python train.py --model="image classifier" --dataset="retinal OCT scans (Kermany 2017)" --train_examples=98430 --image_size=24 --crop_scale_min=0.7 --horizontal_flip=true --targets=["finding"] --num_classes=4 --arch="resnet_bottleneck" --norm="batchnorm" --hidden_act="mish" --channel_attention="se" --drop_path=0.1 --depths=[6, 6] --kernel_size=3 --stem="single" --avg_pool_shortcut=true --widths=[256, 448] --loss="cross_entropy" --init="kaiming_normal" --residual_init="scaled_by_depth" --optimizer="nadamw" --learning_rate=0.0023 --beta1=0.8 --beta2=0.999 --eps=1e-06 --max_grad_norm=3.0 --ema_decay=0.99 --max_steps=16800 --batch_size=256 --epochs=43.7 --lr_schedule="poly" --final_lr_fraction=0.05 --warmup_steps=840 --weight_decay=0.0
Rows from block 3, named by matrix and row number. Rows with one number belong to one channel. Each number is 500 + 50 x the weight over the matrix's rms, rounded and kept within 0 to 999. All counts start at 0. Numbers have three digits each.
# convs1: 3x3 conv (model.blocks.3.convs.1.weight, 64x64x3x3), inputs 10-19, a 3x3 kernel for each
# convs2: expand pointwise conv (model.blocks.3.convs.2.weight, 256x64x1x1, transposed), outputs 86-171
convs1.0:460483452531467504506411414640530500509499474452503520511441508428488524513561527489511593481494474507569510502525535553554608480449528514466477511450498413521485546572505502614578531446465535519530451536603448472541514516449535440524533475508434502560437467514562550568
convs1.1:475566466405451394451514505435489553367480495544478395430467560443540560485405534516564532537476399526503434482522480444494570405482442537426483560448558426500474451484543484500480528401464526399525500426532529483492537511533474454488420569487495461494462502492394401441
convs1.2:444556597470553480538473426568606511582534585503522537408482492439465612422524567461447478533421480617500551444556473420504443432584507494465396546532447427529515353494492514549469425558520515564507503469424398487505502518496438449499487541445553539535488473498423500543
convs1.3:495365516661398492339623488554448533507503570496386490461505520602489506403621476476503457557521473513519530495443487515459506424589438545453504500558421582518508482521457550555587551437526560463489468448447496510458480495497459549462561373473512531539368561485564365538
convs1.4:473437528361571541546471499454494449492474515473450491449496431466548549457488506543533452421505427544547537528510517517559593564482526472505501518500555442405539571498543566560581470482526464540445458524510420413502477476487477425389482542496512475517544430550433445492
convs1.5:451471559425485568602520447376456469452475505495470530514455514594523581430444520485430458488483487496582527507459530488505559566438496566481503502563443474471504575510412546540525547503459397538459513534443511364484494469471531477510550525593439560552394495452517521524
convs1.6:524478492493475469536492546449410371579573545654640590451405512427490408436424550479481460539493453431385478504459483475513494561485521499577574506589522454481546464544492518580560532526476428573448463581432502358365489449559610496456525543485426486483383571530550447480
convs1.7:527430509545410524460520431538537571461580545495532527549544536545564541500549471526533486482550527514537587493522438451513480474518418443506512410525460577423521505461446515449465502500523409559455463521517557470487414416499503521508571516515452548457503508384498555482
convs1.8:488403565589414548396614415440466509469539504491515461547558444528413496535555456476493484528471529513544549457497480445564482431548473515493517486571427499446518481494470460510480543487479429554474569548477508513490492507499469554492564325528454554485521527381513505521
convs1.9:549586483486529531392483444443473508475465516482539514504494523482424504570462476464538578469504513496371469518488505504416520418501465516528481603449451462448471460532562492529471462505454470455522411456498450528497472513498450479479530478507557529415408411372475455493
convs1.10:376569516593394512474493468591458461497455543471536472488450577547412441525482439480524479550473539520568499447550506593454512524501572534433529460551497447553447466448443462542525516556503422581469520515495538474514481440539512555618505567442440530446491518591468527552
convs1.11:532471462397433412468460488614515540537502474411411454468451480499519410421541503532529536486537508435457563452459486476552477449514467489474449536517517569519484556539504491457485605469469503577560479502509509474454488412533557367432473531402476507618471500517543412451
convs1.12:477440455481477498532525482408562492505556505401509482550461449553490477621400436583529411478461486490501545509555621546522544530505531524519532602534508471501550521529600485580534535464471554446616532497588462407465562487444524490459615534397427401591505458625414411544
convs1.13:500492515536510514390440422455500545478437455442485433495492513514441468509494537442539557441553421450495397487532469585514514435527477576413435550494579425528535497415521489497491527539482493547561525557502527476566545407498471463543480496519514484556526530522596501496
convs1.14:440518546461503508467501484497561506421456510488457502457470539541548485522531473501434524505486565466550520478488472525448471480512576549425424523555471576494477537450521539525523532423495473518539501391514553452467543504414532439440519502471464537523519475598567413455
convs1.15:495432439458499410582427447441466552485434463584556537449524455528548450332476458587465506560484488542512618527474510486507483535458453466487431507517490534441428498440472533496509466484418410541454496624546450463467395452407455442419427440491497558571494499516447409396
convs1.16:493486511467398470505600512503498453426470454500527513512528560464519544432483511508496457478456501565557614463489482447471526468488542526527412492476554426423557496507454504523543471521545479469564520535598512502538413474351554513467474537501463406544570512517481454532
convs1.17:407471540564540603535445514429414536502512543521548541505494366542499419577499411486483538516554558484496545444485555453475524524528427608451508462467485397480513488508481496523446398402531452519533378486459514557400531500510456451523583490466514487537424503492475540493
convs1.18:407554455560519543370550500441510520471557528568472515442563526427493612434529578483580431471440513492608587429510521490513505498512442548552490453600475541512492526518499534443498568464511445515417476535410524480451491368510529510558417470595470496443563567384482546420
convs1.19:580501543540562470493559517494510387518577519432587482492522485624424461582490435489525556508504426519461460492449455505484447443540503514468482515487463477555515519534439485521464474490486494466563554533518469485433505562429406483425468456431506472447432544521494457578
convs1.20:510520562466521553455537556431489469529498411475496457524450535501491478491433524617476527516518507580458466480535556482387486484488519494492535537480490471486506508449414505412582459462624465422529529547458500473514578477519536512537540441455537427493482451414486436508
convs1.21:454463525510451520513515478400422482467456473479542539524433434525530383536520526522587520579575456545505536516486514544507500469492467544442494536508534465488518516447519510484561468553555443517464419566574482519566481424581492343496570343436436499518420519558513519571
convs1.22:434454425558492456552612556535488451573531500524621632499526438483488480424487475580546412449440462487460536445464444528496461441446530471505547452526514521478517436484536470516535495564511436535526368438524419434467513470402634514363635402446359381516475451481546471445
convs1.23:520437530453463448424546464473445472487569537534384513499548524446454420470543515558505496562556533490504508497422473458496435422479502455531459509513495561384552442576549527437501556437463556488439502434480527487490445501495434576473485483515475523537434474537508437472
convs1.24:539456486531416469553494536511468503458472483533525530449597485511524473518456456504499595555532503531574573514449448452513463539515484412466526544501545516557518454463543513513522451440454534374542545451439466385513520530499502477450485536448512461473555525596412402435
convs1.25:479392499480481483422449399501509549551532519619542523533540448532532537453455450593460583436429450558472463423533507561567555436602518511474474433440554559531500543544534511547596542507518480479429593566475474587468568460506416503496432407433482502441441540480550554549
convs1.26:430503492576502538515531603523550557524547520409380394555461539466494460388559572432559504497526430460523509445528559458482471494491513585494523594492376520585366541445488629523495543516548529525573544468508466500459493471502549449617484588532500572565473510492494430446
convs1.27:489563446424535442484481531494514647478459477549511480452469511391526553486510468452468508514501434533506484435506502495522530488541479552548563585547518553477515525479550512555469566543496500422480570505447449631485426479471404517599396525547512464472520502488492512559
convs1.28:487486521445591547450430502449521469509450382510487509491426519474477567501480426533447470491511583456469430458491581461491510504553445422561628446503521437470473496508584532463518423503507459467476454527492541553507447512508403497549474448453503548510453473423524534518
convs1.29:612526500476526511465443542637527514620507504497460479552533447460574495420579486554547566514600551506527507567523507457518472483554531440457467495426556465577542459483586539445520497574503553450517521428494436420427491543453529488351540593487455499503603528448537578513
convs1.30:452407491499527467463541557499531577486443495430440425449555440471513489494558510491536457489555525553533511448470436548459443491458462454477530459463477445414453455439573487544505562559551436516421537528406609509495581539452416569521410470558516471494544525467462452453
convs1.31:477622457480594532482516463529598536504553490432463454488430511455482607526490551439501431474445508491488432546600510659544610545529542551562457616504451586406480500496487482499477557556479684539500501492548479481513469466503413506543559481558572550499556459514417498422
convs1.32:491532471499576504481418390460552449493468476422556560570559469563580397637556489581460517591570523532536528512455464517434400416459447402488486406480572506488591515476458522554505546429448579410555521499562481567493507506504562510513457512490486450542527494530529538578
convs1.33:506544524414511511433546461488480475432475480448525510447536560531525528535498454445523541461481548527540529451577619487580515526515462501487493530527563512493524548513503448515524461520478560431412541449506596468457466469536457536569574529462586455487459461495512374523
convs1.34:570504480427520458421399504543551494430568496462500536443532544426428456388449401574534530442487505516442468571556479572570441441472572436497521451464523545530579434535436525444505546564535469470453434515500488463587517559578523533495478511555529442470467497570472428594
convs1.35:483569476395475497532489373459623569568510500490514412538472427465509459463541520532471450534434503581512505496457501445551554456509507449548424466603566447434471501503471568501475488487550506393496530527477447472475478517522513501554450501515511433482547554464484524442
convs1.36:502468500523510490463486553455435537463537529418514439546523499610527465529477501493545518573539480544461523506423524434462563494502542497472468417518475456480477453511505544489426591567474482461486515541429484517453509598440418498591445459518468383464433504470509537405
convs1.37:492410560444583462542469377532461514516435458515507445435399489496468461470501526550452535527508549554552541427524478479436467416387456541512507492557498444518592539538497448464504481492452429527489470441512517489528433475509376531489396542561465568495468458555514536541
convs1.38:541456506534509462447530519589482506531459524512567507481528492468550505482493521543497503473532520520502494479517504465501468453501558492489485426543548470506432543463516472465553383519555412466610454448583450412574473509457509504465529448501403427562458451630458553585
convs1.39:398481397437446522484505563466584467462520460442551415489423525543543499510382421541487491522538525560555478523486479518450535507409525437545484519494558549417506433513546521498486567497427480442538525477538443580445486536407568425510423478551424413541471483499528469431
convs1.40:492464535419512507535522509570419389419422480468494538427476494563583555440490413521546535478456539512498464463505527458440453486487469519424415430461483432499486484503468433432531470457503495365381548518525440402470452447498492503535522495354503374344440514497515402585
convs1.41:446424492469432486506433477466534523450552543522597437577513471380477517503430489434457567480481483517535490516407466481469497417530517555553404560484544352517570569513537528521535492473468511572452522477524457581441508506476463451527311408553528585536522486554447526395
convs1.42:508518500488377609469535448495449443518462538463492505547548413503502467431601500525538459502546510512470559559513499562520569569533500539457524421538531424541588500472530487534499474561515504555436474509526471493572522558582582476471517468490437544518447546495523508462
convs1.43:514538498585454442460453496464565459445462549503415367488457403590441484419556538477540456503445540490463522533480484489496520477524503487547569478592486535474492449538530541438445533448456397530462399431449573525569392411460543534396518537426390531544323489546563539425
convs1.44:499406522478447449494481508521574521440459430544481400531580507474471507500520503397457507537514474493499475491541518468445499456457499520546462557518525555434445479434504555558392601390481519450514535470398498529450520490413444486493442461558527556512593491506477536538
convs1.45:527448408433532510404442505414535595455430443474442454429456502461495612591482463502509527475468430437424546486473544509555573434532559477465469482468512431503452440465536409488512528436520558411498545471541626526391516515422462523537421542572502452486462512501519499473
convs1.46:505503502439459529456406607487440477454513527480545509541472549548470571525503453528531488507523518535544544540434467461383542512443562499468512474550492477567533440476445545602481555520468484498375521514485496503410535529529497508510470468431532461421499498450576543411
convs1.47:469487461479528482507495472443485383498480512583510502526455423477382483395492518485486385480459500498521537422483476501474518507503475447546575402628436465444438429475585430405523480523448473561473436464450555494548438522545511547476482477471508485471430488481589502504
convs1.48:451469497511498396530501481486542483507589557566492438491529571508497566527500540576577440533520539502531487491498602572543642551516474477528547539588454608508469604564596566499505527517572423540583487387605504427523469497546468469568501434552509509454522508553430563435
convs1.49:451483504439561493507499604547518614442434354424545470485493602536524504532511416498500540614537533599527596420456456423496481432478524420505435530568439530558464476523494454482507509469478510507489493452373487444614475484403556576525539518518615542443477512453381394525
convs1.50:461518486458558480482495557483576469461504517489404449501437597475562590551378489394490431389547423583471443436472537462490531565538489473452472618479536455508436553447450491513497470461451519490374522495449448585459497475469544522609477548528573567357584500390389542479
convs1.51:406479539490526552571496609500525493504514498603465484476488551476461521478469519532476481521458470476484493455508569435484577494491553609588544458555521403542539535536476535474483521464466427424517480540520440415480497434528452473541468483545459462520439508435532446525
convs1.52:491572515567513464469509513334453504438477539473507503460521462505511524631484401506451561546461418553515593475506588472497471372444471522548449449419600408488464565507496384441465485455498492426573463480510613564408527560415421515504424461569584450527347543499537456471
convs1.53:540454448489570518475530603475558563433496572443522436520552389558570464542472542457503474522498519514555571470454477458508473435500511444494515501506531474569456400482502470468553508478443519393525582451383547496391479520472428558536396535530578449505570451429467549465
convs1.54:527528502478452492578471506435487485498461513460507408530540537539516532562462450503502496441541503498492509553512492481524462461466532536489375530524589490547527551487486527475382478450369535447447548432468529432512629470436553546431410513494423504539505507498530397460
convs1.55:561546449526479493533412460448511475462566489464503499570486520579480533444475565531529520540536493486532509557474529500457476461545490472525499471531479488527473530529438487528545505557509535436585546440501519503450456555544464421560562435535476531532471511451514539453
convs1.56:508518415425507495403460456505553612546531482562451382559432477455375493460579626415455481469428513454410408424448437526487471498526518455419479538477533573486491540533544481520520448445498532487449575537481478500485408491548489513450427422428442436506516565411584515512
convs1.57:504442343485522369535511547518507506554539445448473452475477502580466535499570547497491439496535595538511576475505489568573568505541630461506574434515546485445561576566621501520520530570607526581512475500459450453459509536503520525560438416582528406537504539486492483503
convs1.58:543383551451514552440510483419516490570448515493402485475520454438580475426589522521461478495472502578497560486528539482572517513485503449528489544455522527410595515504555528457463502500543409571518447561499495548499475548487481540464445475446500522462478545445482533442
convs1.59:509518479516494477456448530519509533537436572484577454511466523486512529502441491453534463517478448568555596487503517481588505497536525454445500493486507465565418527508517516551475440478485504504474467593554508456538462515499415490563465511387418483446532527506518553539
convs1.60:469521454522459545458477556475456674500470461475540503568479501570442541484566533542537514559514484630592503476462525589493486445460566463420553556507441506517402441489550540575527508501469536422362500502422434487520552508500508547608530542462533501458460463476445482547
convs1.61:501460447528480453521539557395484504455462532455478505489417376560429388470459467518536477478452455476413510440458476534479493558506552441511529340495573496524505461470485483462480566523522525492569532510495562471446512506430564493465611429485390505544448581589494535475
convs1.62:608557474546549476574510471377474468478460463511545477610531501514552518510476463512486466536417491533500525477465471468466492481469492454503445499480462565506537435576446540438484517572600458485548554484512469478545559478401585441439493456557437448474507519423498543538
convs1.63:490535461436456448466518392495465454515505530456534573542523539496430473604546444496529552477464460496461482558570481601579543546594447429542558519443509496418499591567530588574621559509490517397578571424615478538463524466409577500509525481477461474434503453466444631598
convs2.0:530492460478547495523444548463547626528438487526509542530445535511517485457548530449486504456598497523512341542481481510458511539456448501441473519526391554462467498468521522395523511485493581508485496459480495516481491521543541450446483557542450503495438425
convs2.1:529491603449531509543532483493423495544562551541578438465499578491493508476605511480442485402539526469407393458483427406457470501512458515534528545454485451510501564502524425504465483614515532575500505531500575460493503449568491458519447436611547507506514464
convs2.2:504574559499470503576535506476503509410396483512494494440426460502522460520518461517571478571522516438540522459569423508502495404507497542453589537464477541497544448565463534535486513470406470478537515464452539449388525493538474467511539430456393483494540497
convs2.3:492510508527478500581486473523454528499483479612540490500560450335453507477548515541512446588730504510457498468554469469583578536505502461568532457479542485474406605467449545440542506546526640459597371584534518489401548618554385498396510546487506507536542547
convs2.4:453587439497528418542530453556476610411519546388497436436485551517424563532574515475416474471506529548425511436563533545457412463493463441507481473443445491445498517551433454440503385436513517551474508396545472569585570541539589397472485494506468541494611445
convs2.5:593560448453550526548529552436561458499421484478436530542510478501436483453571496449490435497467510510461582598509497556510547523386385442443483513518592469458435516490584558483467527483521455507528582455591502497450481531438492591518541507552510564561560505
convs2.6:525515503463457502410546547414446500438412494413497462486426464451530461500374453444448441486506557500439555506342494447432418511446414530431521524515470479472496508514506461415541498455400544392497445514595472482522544407496505416444535513464440463486545472
convs2.7:408565561415496451516490543472481496596512447486443523519560468546495456507516566557529557525480482508505446551472555516481563524472488605573345463494505531419410494496505498512553515496476459479452491528574438488481519440491470528523588493603416567515419545
convs2.8:485534464623420462476504437483500522497510480526519402586523568478491508440493460521467440483534437469418588531438598577520475478544439583476437479470464500457528482495522472431505500541471480500488469464549471517480529481442479472484500483489565537527458534
convs2.9:516519472558434480433444402456517502553506509569467474434562514461521529507502532435433525546549399468380483466503462516502525484508462502518430515526490462487502516460419488584494462478486443549471454509603514385579555407498506505547462513514477530461517498
convs2.10:523474522543462492423545465450565475379455484484535506463504508548498473548552529560414426433472436564458472574497486506437544506475452434428534442568534498480460499536467437497536463463410462545535394499571455454425389493480466453503542602546559648451478475
convs2.11:409474542564560480538461555501450491475444466405520479502538435542495461470503603494515508541505482531541449419592561520492496441490539589498539402408479542502499495508562443526569547502538534586544473622521461588500635458582467499556483587520521527414496565
convs2.12:431508561500498498468519526486503489498495454518586532454468531507559475475510492404552532545526516574530420531461493392452438421477526473566478531544572500451460488460467533514481540478531469493445469424443545457397489505583507483578429494517451592442444413
convs2.13:481528505547394539524482531408512521422520562434467607490514458457478460383472523572543444520501491499553514504450483518460466588595461452489414470444462505489421501450421538538579481482553494446575486577546507484515527493571343468475550511458583519515410522
convs2.14:476514521405386476494583463543526509462489454526507443509546460464540445577494537513408525491467540506530371507433487580468508526605467542573465548551519472489475539486495524495492479502458506538473461502513448533486477510577423537586475552525504473434518504
convs2.15:538422493465583515442474495606437480467508588405505450480568490469414518468518537462527552516536519516568416386437536474503505469465571557491499450486449418473507530586495494480536528455499564520489556535487389470448543466466507518548510520560484433456620435
convs2.16:436447522540567432633520507514580514542475584511532577501489575516432629482455510539530553531414477522464500518411455541552496545436535533510543492435484463446547518538526495522518541473457452507491590527551494475494590437488485588467575427519455511474513616
convs2.17:476532525560611520483479465511492473573445519509482465520608542482545483503388414543520457569464489573458596543460548567599440552465535566462499479482557467512568502486456510549449585572489493470422524524399528580491534423572483483490501519503528533430486509
convs2.18:584493574519597480413429489463509522485514454526485547438567389488464578498483516531473411562545547416504492640524441449442495586453536425468533464513470518548588486425519466521455472469479582512463512515492428594530512491424544500506520541495494558454468496
convs2.19:488474546534476559532482538537529425566445530574510431523485436462413419502463440527541491436564469515502529515397522483487474533600449410495500545488514552543461467476494481440535553412512463465498448543453595509518457562491443518492470553536497534518509456
convs2.20:474500570541497589444523553492627454492458529550553562500390592468541416461462444535495586545502478550480449438415561524552469653516489497470436516552595500600467365553576504533511484453496529521482412526453496408461493508562537555468477534508505455530458563
convs2.21:548549482516484589527560524488506530543384564459423580479578435440475452578472483493560511538497445567422525503390494511476469574545550525433411441511557454485532527569584503480537496475478547570471503484471480519495527544617479547439450465516430542549571589
convs2.22:538554538518480560540484534421563407455527509533465501424455459476455525504555426508538434550484534474573488540472408465436481540539530490493508526534502570442437479523476498508496452400551530402611472464508405503591464420551569503466480434455447491482516517
convs2.23:502521465451413597468500528535500551546465521561467482535604508349586456529465605498574574549498540442465451486455505530550440483423575565466597542566443538533439594437500457619586473550492585528539441438388478431485529546516516538489492530490458409532540398
convs2.24:438539507482536413546503431498546469559526529562514480591502497475545505537516498513549534577481523472506498544621439465412472466492498552506497505600524480480482514554602416458507567548374541544498506539432470487448542513520510481539515486498552490525485537
convs2.25:458484481413415502409461508424367486512481511515427535439478526502457529537404467505524548484464466535489486372535562434473510499474446530528456416466464475516500462556450433515501503543485492571485478540458509468443476474504507544485504561433441472496473510
convs2.26:558506444449500506478467560554479441518472497563595529482485446540410446545534516553524497477480501469453472509540503494562621542467448522470451504465568422507550514480438557425399466543479555468594455533465509546416509557452418429582460636504532499535427477
convs2.27:503499463477490518497449457523484513479480570478454530475525530454536484510494502515422500556473433563446523460467448501521494504422417490515419503497576461553497576377487492539489424486510386538543498484397541495571469452570469492496555381472508529543550547
convs2.28:505509451445436513526485499443523543503451465454467582438593545584538494493514542557447513569403369499488502368478552534481411549530564564434556510486475545494462453485480355524500552455512447533520559394544465482483418547375506483460544526469468585489536629
convs2.29:541518486503465416521527532456507450492533436500564498515462510461489446515549452501535443557607436442505419485554512534473444506422435428467487517484417493514510450541493439491517522528470512407529568642491495496557648462504467492445496435494433581499497451
convs2.30:502432616514569525490519515554507473420469514504440436524493485480568646477384450620573529487450505553527485474496506498433533507540438472530552467501489489416503516502531483362511539457497523524402434481480420510492485466560465522441589504510493479575400492
convs2.31:533415468520373478540522516491430433468555486525441512479509440430410493565451477422460422528434451490427506536538496468478570379605419423472509370522506534515489512468423441558438448466488436544465421487513545485382452521540460423514425430419431474472494516
convs2.32:519535572453399424553570548499482541463455501421459462465572507504437346390546531546512589519454487597455483481586589539568503562521448428468516471537436527560378527533427493460588514512432480541474463472469518540516409522521421445548438481495518532626473474
convs2.33:478527419507539443415475508421573529572506517573410530431505464482484495402504421469549475557496562571473456542468424446449439365455657487417438473434498448427615456489504531444487486493455466602530499532540506532485448455482530510458487512399446472563484492
convs2.34:416459417498437449455522518563513415506456560482499366586511462426490553501475458488601514553466436567475496498449640494508470528485506549525441508511468587534519487460458415464485466473515458511500452534419562460406560496477525525441385483546445533457382502
convs2.35:507509502524559519533519440505434507528630464544535472535455463460510535504433452435512452468469556475448446541568448466471559421423513566460498563538491495486576535477463468561481435644464408444390493426499537521447524527506510470599536520592444492509552578
convs2.36:530563485524497507451514535526518505548451495495546447530489499499512486601541531417489451482481484528579571423523525457541487590419549586477514492563583553510449490511468611538483518458490547431521498466567481490419490498512585527438561482501529467575543430
convs2.37:433475440444507398464413463508485461525491552415530466460473543444498505574500511416432565629438453536536558406423447456524446515579466458466490530461457480463515542506552478525523563527499504566469478505519527572485540503575527536494611442545508576424397470
convs2.38:533534504480472570465530472431505420531545570567433498406546491437581521516436437555514393615479550602554495518508537542482559443516535492513354414592547531470433485504385489592493483470441487546437480515513519546533564470593491486433535552509529506520406508
convs2.39:326498452440532390470457650522452545415599518522539516483501464513518552482475502514400555485555539484549559489502472420547577553492463539453520502447546544538459512491502562590590577480578515536486475563513412472488574436487419493487548484577419507401524505
convs2.40:538540531523603502522481445499580548472434499497505553513495542490493542484412514492481515560539441519573633495605476403430520495515588506596572537568560515532519499565544467467532525539455512538550430539432490423528544535534573669423500513559556474546492601
convs2.41:517481476540455468493489512536507511438467538545435527487384461476442531539479572566574464449456438406480446511512459527540493548585490566506539553543477482364518482486475572539502475478451491454456434474403557492531486529431474478495520449486608472483529508
convs2.42:585531476490519444478529476441516378488454551532458553530444565487536422526497439510519510583522455435408532522524483499498582485470521454476428544419562412397482476462443492478394417511493557518452500494600472421534549428531458424417527457447417477556551590
convs2.43:522441566451501574424512467471417577506509468417551452505609494432478408456496545478532417541500428495587490558542494448496515562475452458597473536517473537540476425449541501503518529495532555473577500455572405546515512495513497458514511448538483476502548429
convs2.44:448545513397480403479549519484477501499498467508543558511470501446457477511464524519458476449508520561571448533518561485501460522449447621483580528452555474444448515493477497469438533462463498491511508538468552484432477470467404459447430416522486571503462452
convs2.45:537545465507477573440524506516495532504526574578521528500531582418481531541510509488471434549504566514478527530426529628455524467430499479485476470585519596464458565662484480535589535551514479490455451442417525523462519541508576458503591411485472564506434486
convs2.46:527561456492510486493540525519481378529523479501482491482503473397497466537490428501462521572446420426604577481553514498408488479471507543580399423470507544461465533554410490562445503405561593470462435518522432580570541465474522478524436488410452409487501547
convs2.47:503471483524525489492373517488500547527542415468502426512535467529494497507481545452537603436508504386581472554526421553514519463529518453546465535547549544488556511515528471517510515567478503405493461476501447566592483509485438462523527545459480546412561486
convs2.48:388423432419530436451481517475468516402509447504484583439438448609528530522475465578390442484478491350465426525469557460403557481437441472499489427514459535513423462460462465589511515508422551416450426540513435529472487561508454539463467569519472444496472458
convs2.49:489523462488477446486487453482526539559534503528523574547418449530580537464495576470568451515519494549532538533429437625489425505529539568580451530520532501593547516507503467543457485476602491546495508526545548489557489468565573539536550564551539519411318564
convs2.50:432578381463502561428408495506427487476495548512419456460536507508508531489442490498481511502510488454375552460528481527440516525494452543550564409413574497378518549594382495536478438518541537558460469443521531363529490485484441509538567346472492525573496577
convs2.51:453576462431482471541498499482491412382571426455425471499534510550499483480496493485422453622435517507454527531406440528487532561519528566458581511527558498473526411518487460495508469419489518456568517545542535562486432437496532484521519465412422526543508490
convs2.52:465520561452469571554498360564507506467461528503540431432543571436648554478513508430485418476435435514450421545539517503452493477476516546356497457583527527505573506516543486472541523543456529559410475398503526502518488539488440577610424399558517490518443460
convs2.53:461534508501507500471500540509514421423497584490499478516498532518508499534528553532445515471523606533471468518555399467609522492504496503466425551429445508556508530573540527423490493560518456501426470458405520562508507436472465469437489524482528559586490458
convs2.54:557462606540461480452515598514422511476518552487540491444519468414534536476507536434508460457497512535486446488513521496481504552420386515485460533540450508554477504469467443570464584583502471460515490513568505477504472469476503501483513464523403536541579390
convs2.55:507483469548548416491523521522512532454454461559571529464531473629476478539422465523479528522488510409402464546451557451582531536497437483479463495585419563601431452518491561551497474476486549478442562521469550476480529495420480596458471578476504435445449571
convs2.56:556462443515491427436440445437483495451512425566547455542531548442548472442664462413465615463539518474407555440594525389441559511444435453545489453435492476517444618459400459532409429484460457499443542507474554490518536589466491480474484494470403540483526529
convs2.57:522468406532545529513474460430494509522555488479493469534491630452515426498453521416432585504437529447496515421441512475374482524524478475488551406600468490564497507387432491460515376414498481543505492414579463535498502451502511534502532505508473475392491611
convs2.58:468527481624584477473572434432507470480559544500484437382555488537509577522429434494488433522614420570505467469547532582424565482502532424573480434489423448454476455545489519627445443450494511483427481472560516413517636516581443463414570478421539420483476470
convs2.59:528492466347512500467447564555464499494484523461453456427546463496501437487502522515547485554390456379485517516545543470553433555442541468511485510452535565502580469551523413594507536482534463476430579534385469463509535541474420441486445463433500545452497530
convs2.60:493658490479491439456486429417493472498565497534437498476561563501536508434481394529433488551400521588512434525503437543467464527440469508560493355483562457571474505486455570489405461492534426587465443552513431535530510432478529490496495585510413409474510576
convs2.61:490581488573443488436524462518499447512559456475490508471589440436531545458571511424559507516445561511525581538503507467479538444421441447554420534516501440535498530419498492534519525561489528518566502591537469427498503457439420510467492549478517521489512506
convs2.62:487546490531477405416497616354522435488502481509541523551533515505513544497574459453559507606501472508522549428560499575558562480539494502485520575513536476532449563486490526556523574484493465405521406504488450411473506479412438447390578417475509431462496579
convs2.63:575422394430476462459444497520505515469470535480469464486497447542478558530517530389448535498442442509471549486508557484471541412522457500498568470482495432558440470467456452513493442478446490531490482477514440440491530498466507447554515392528475478573445496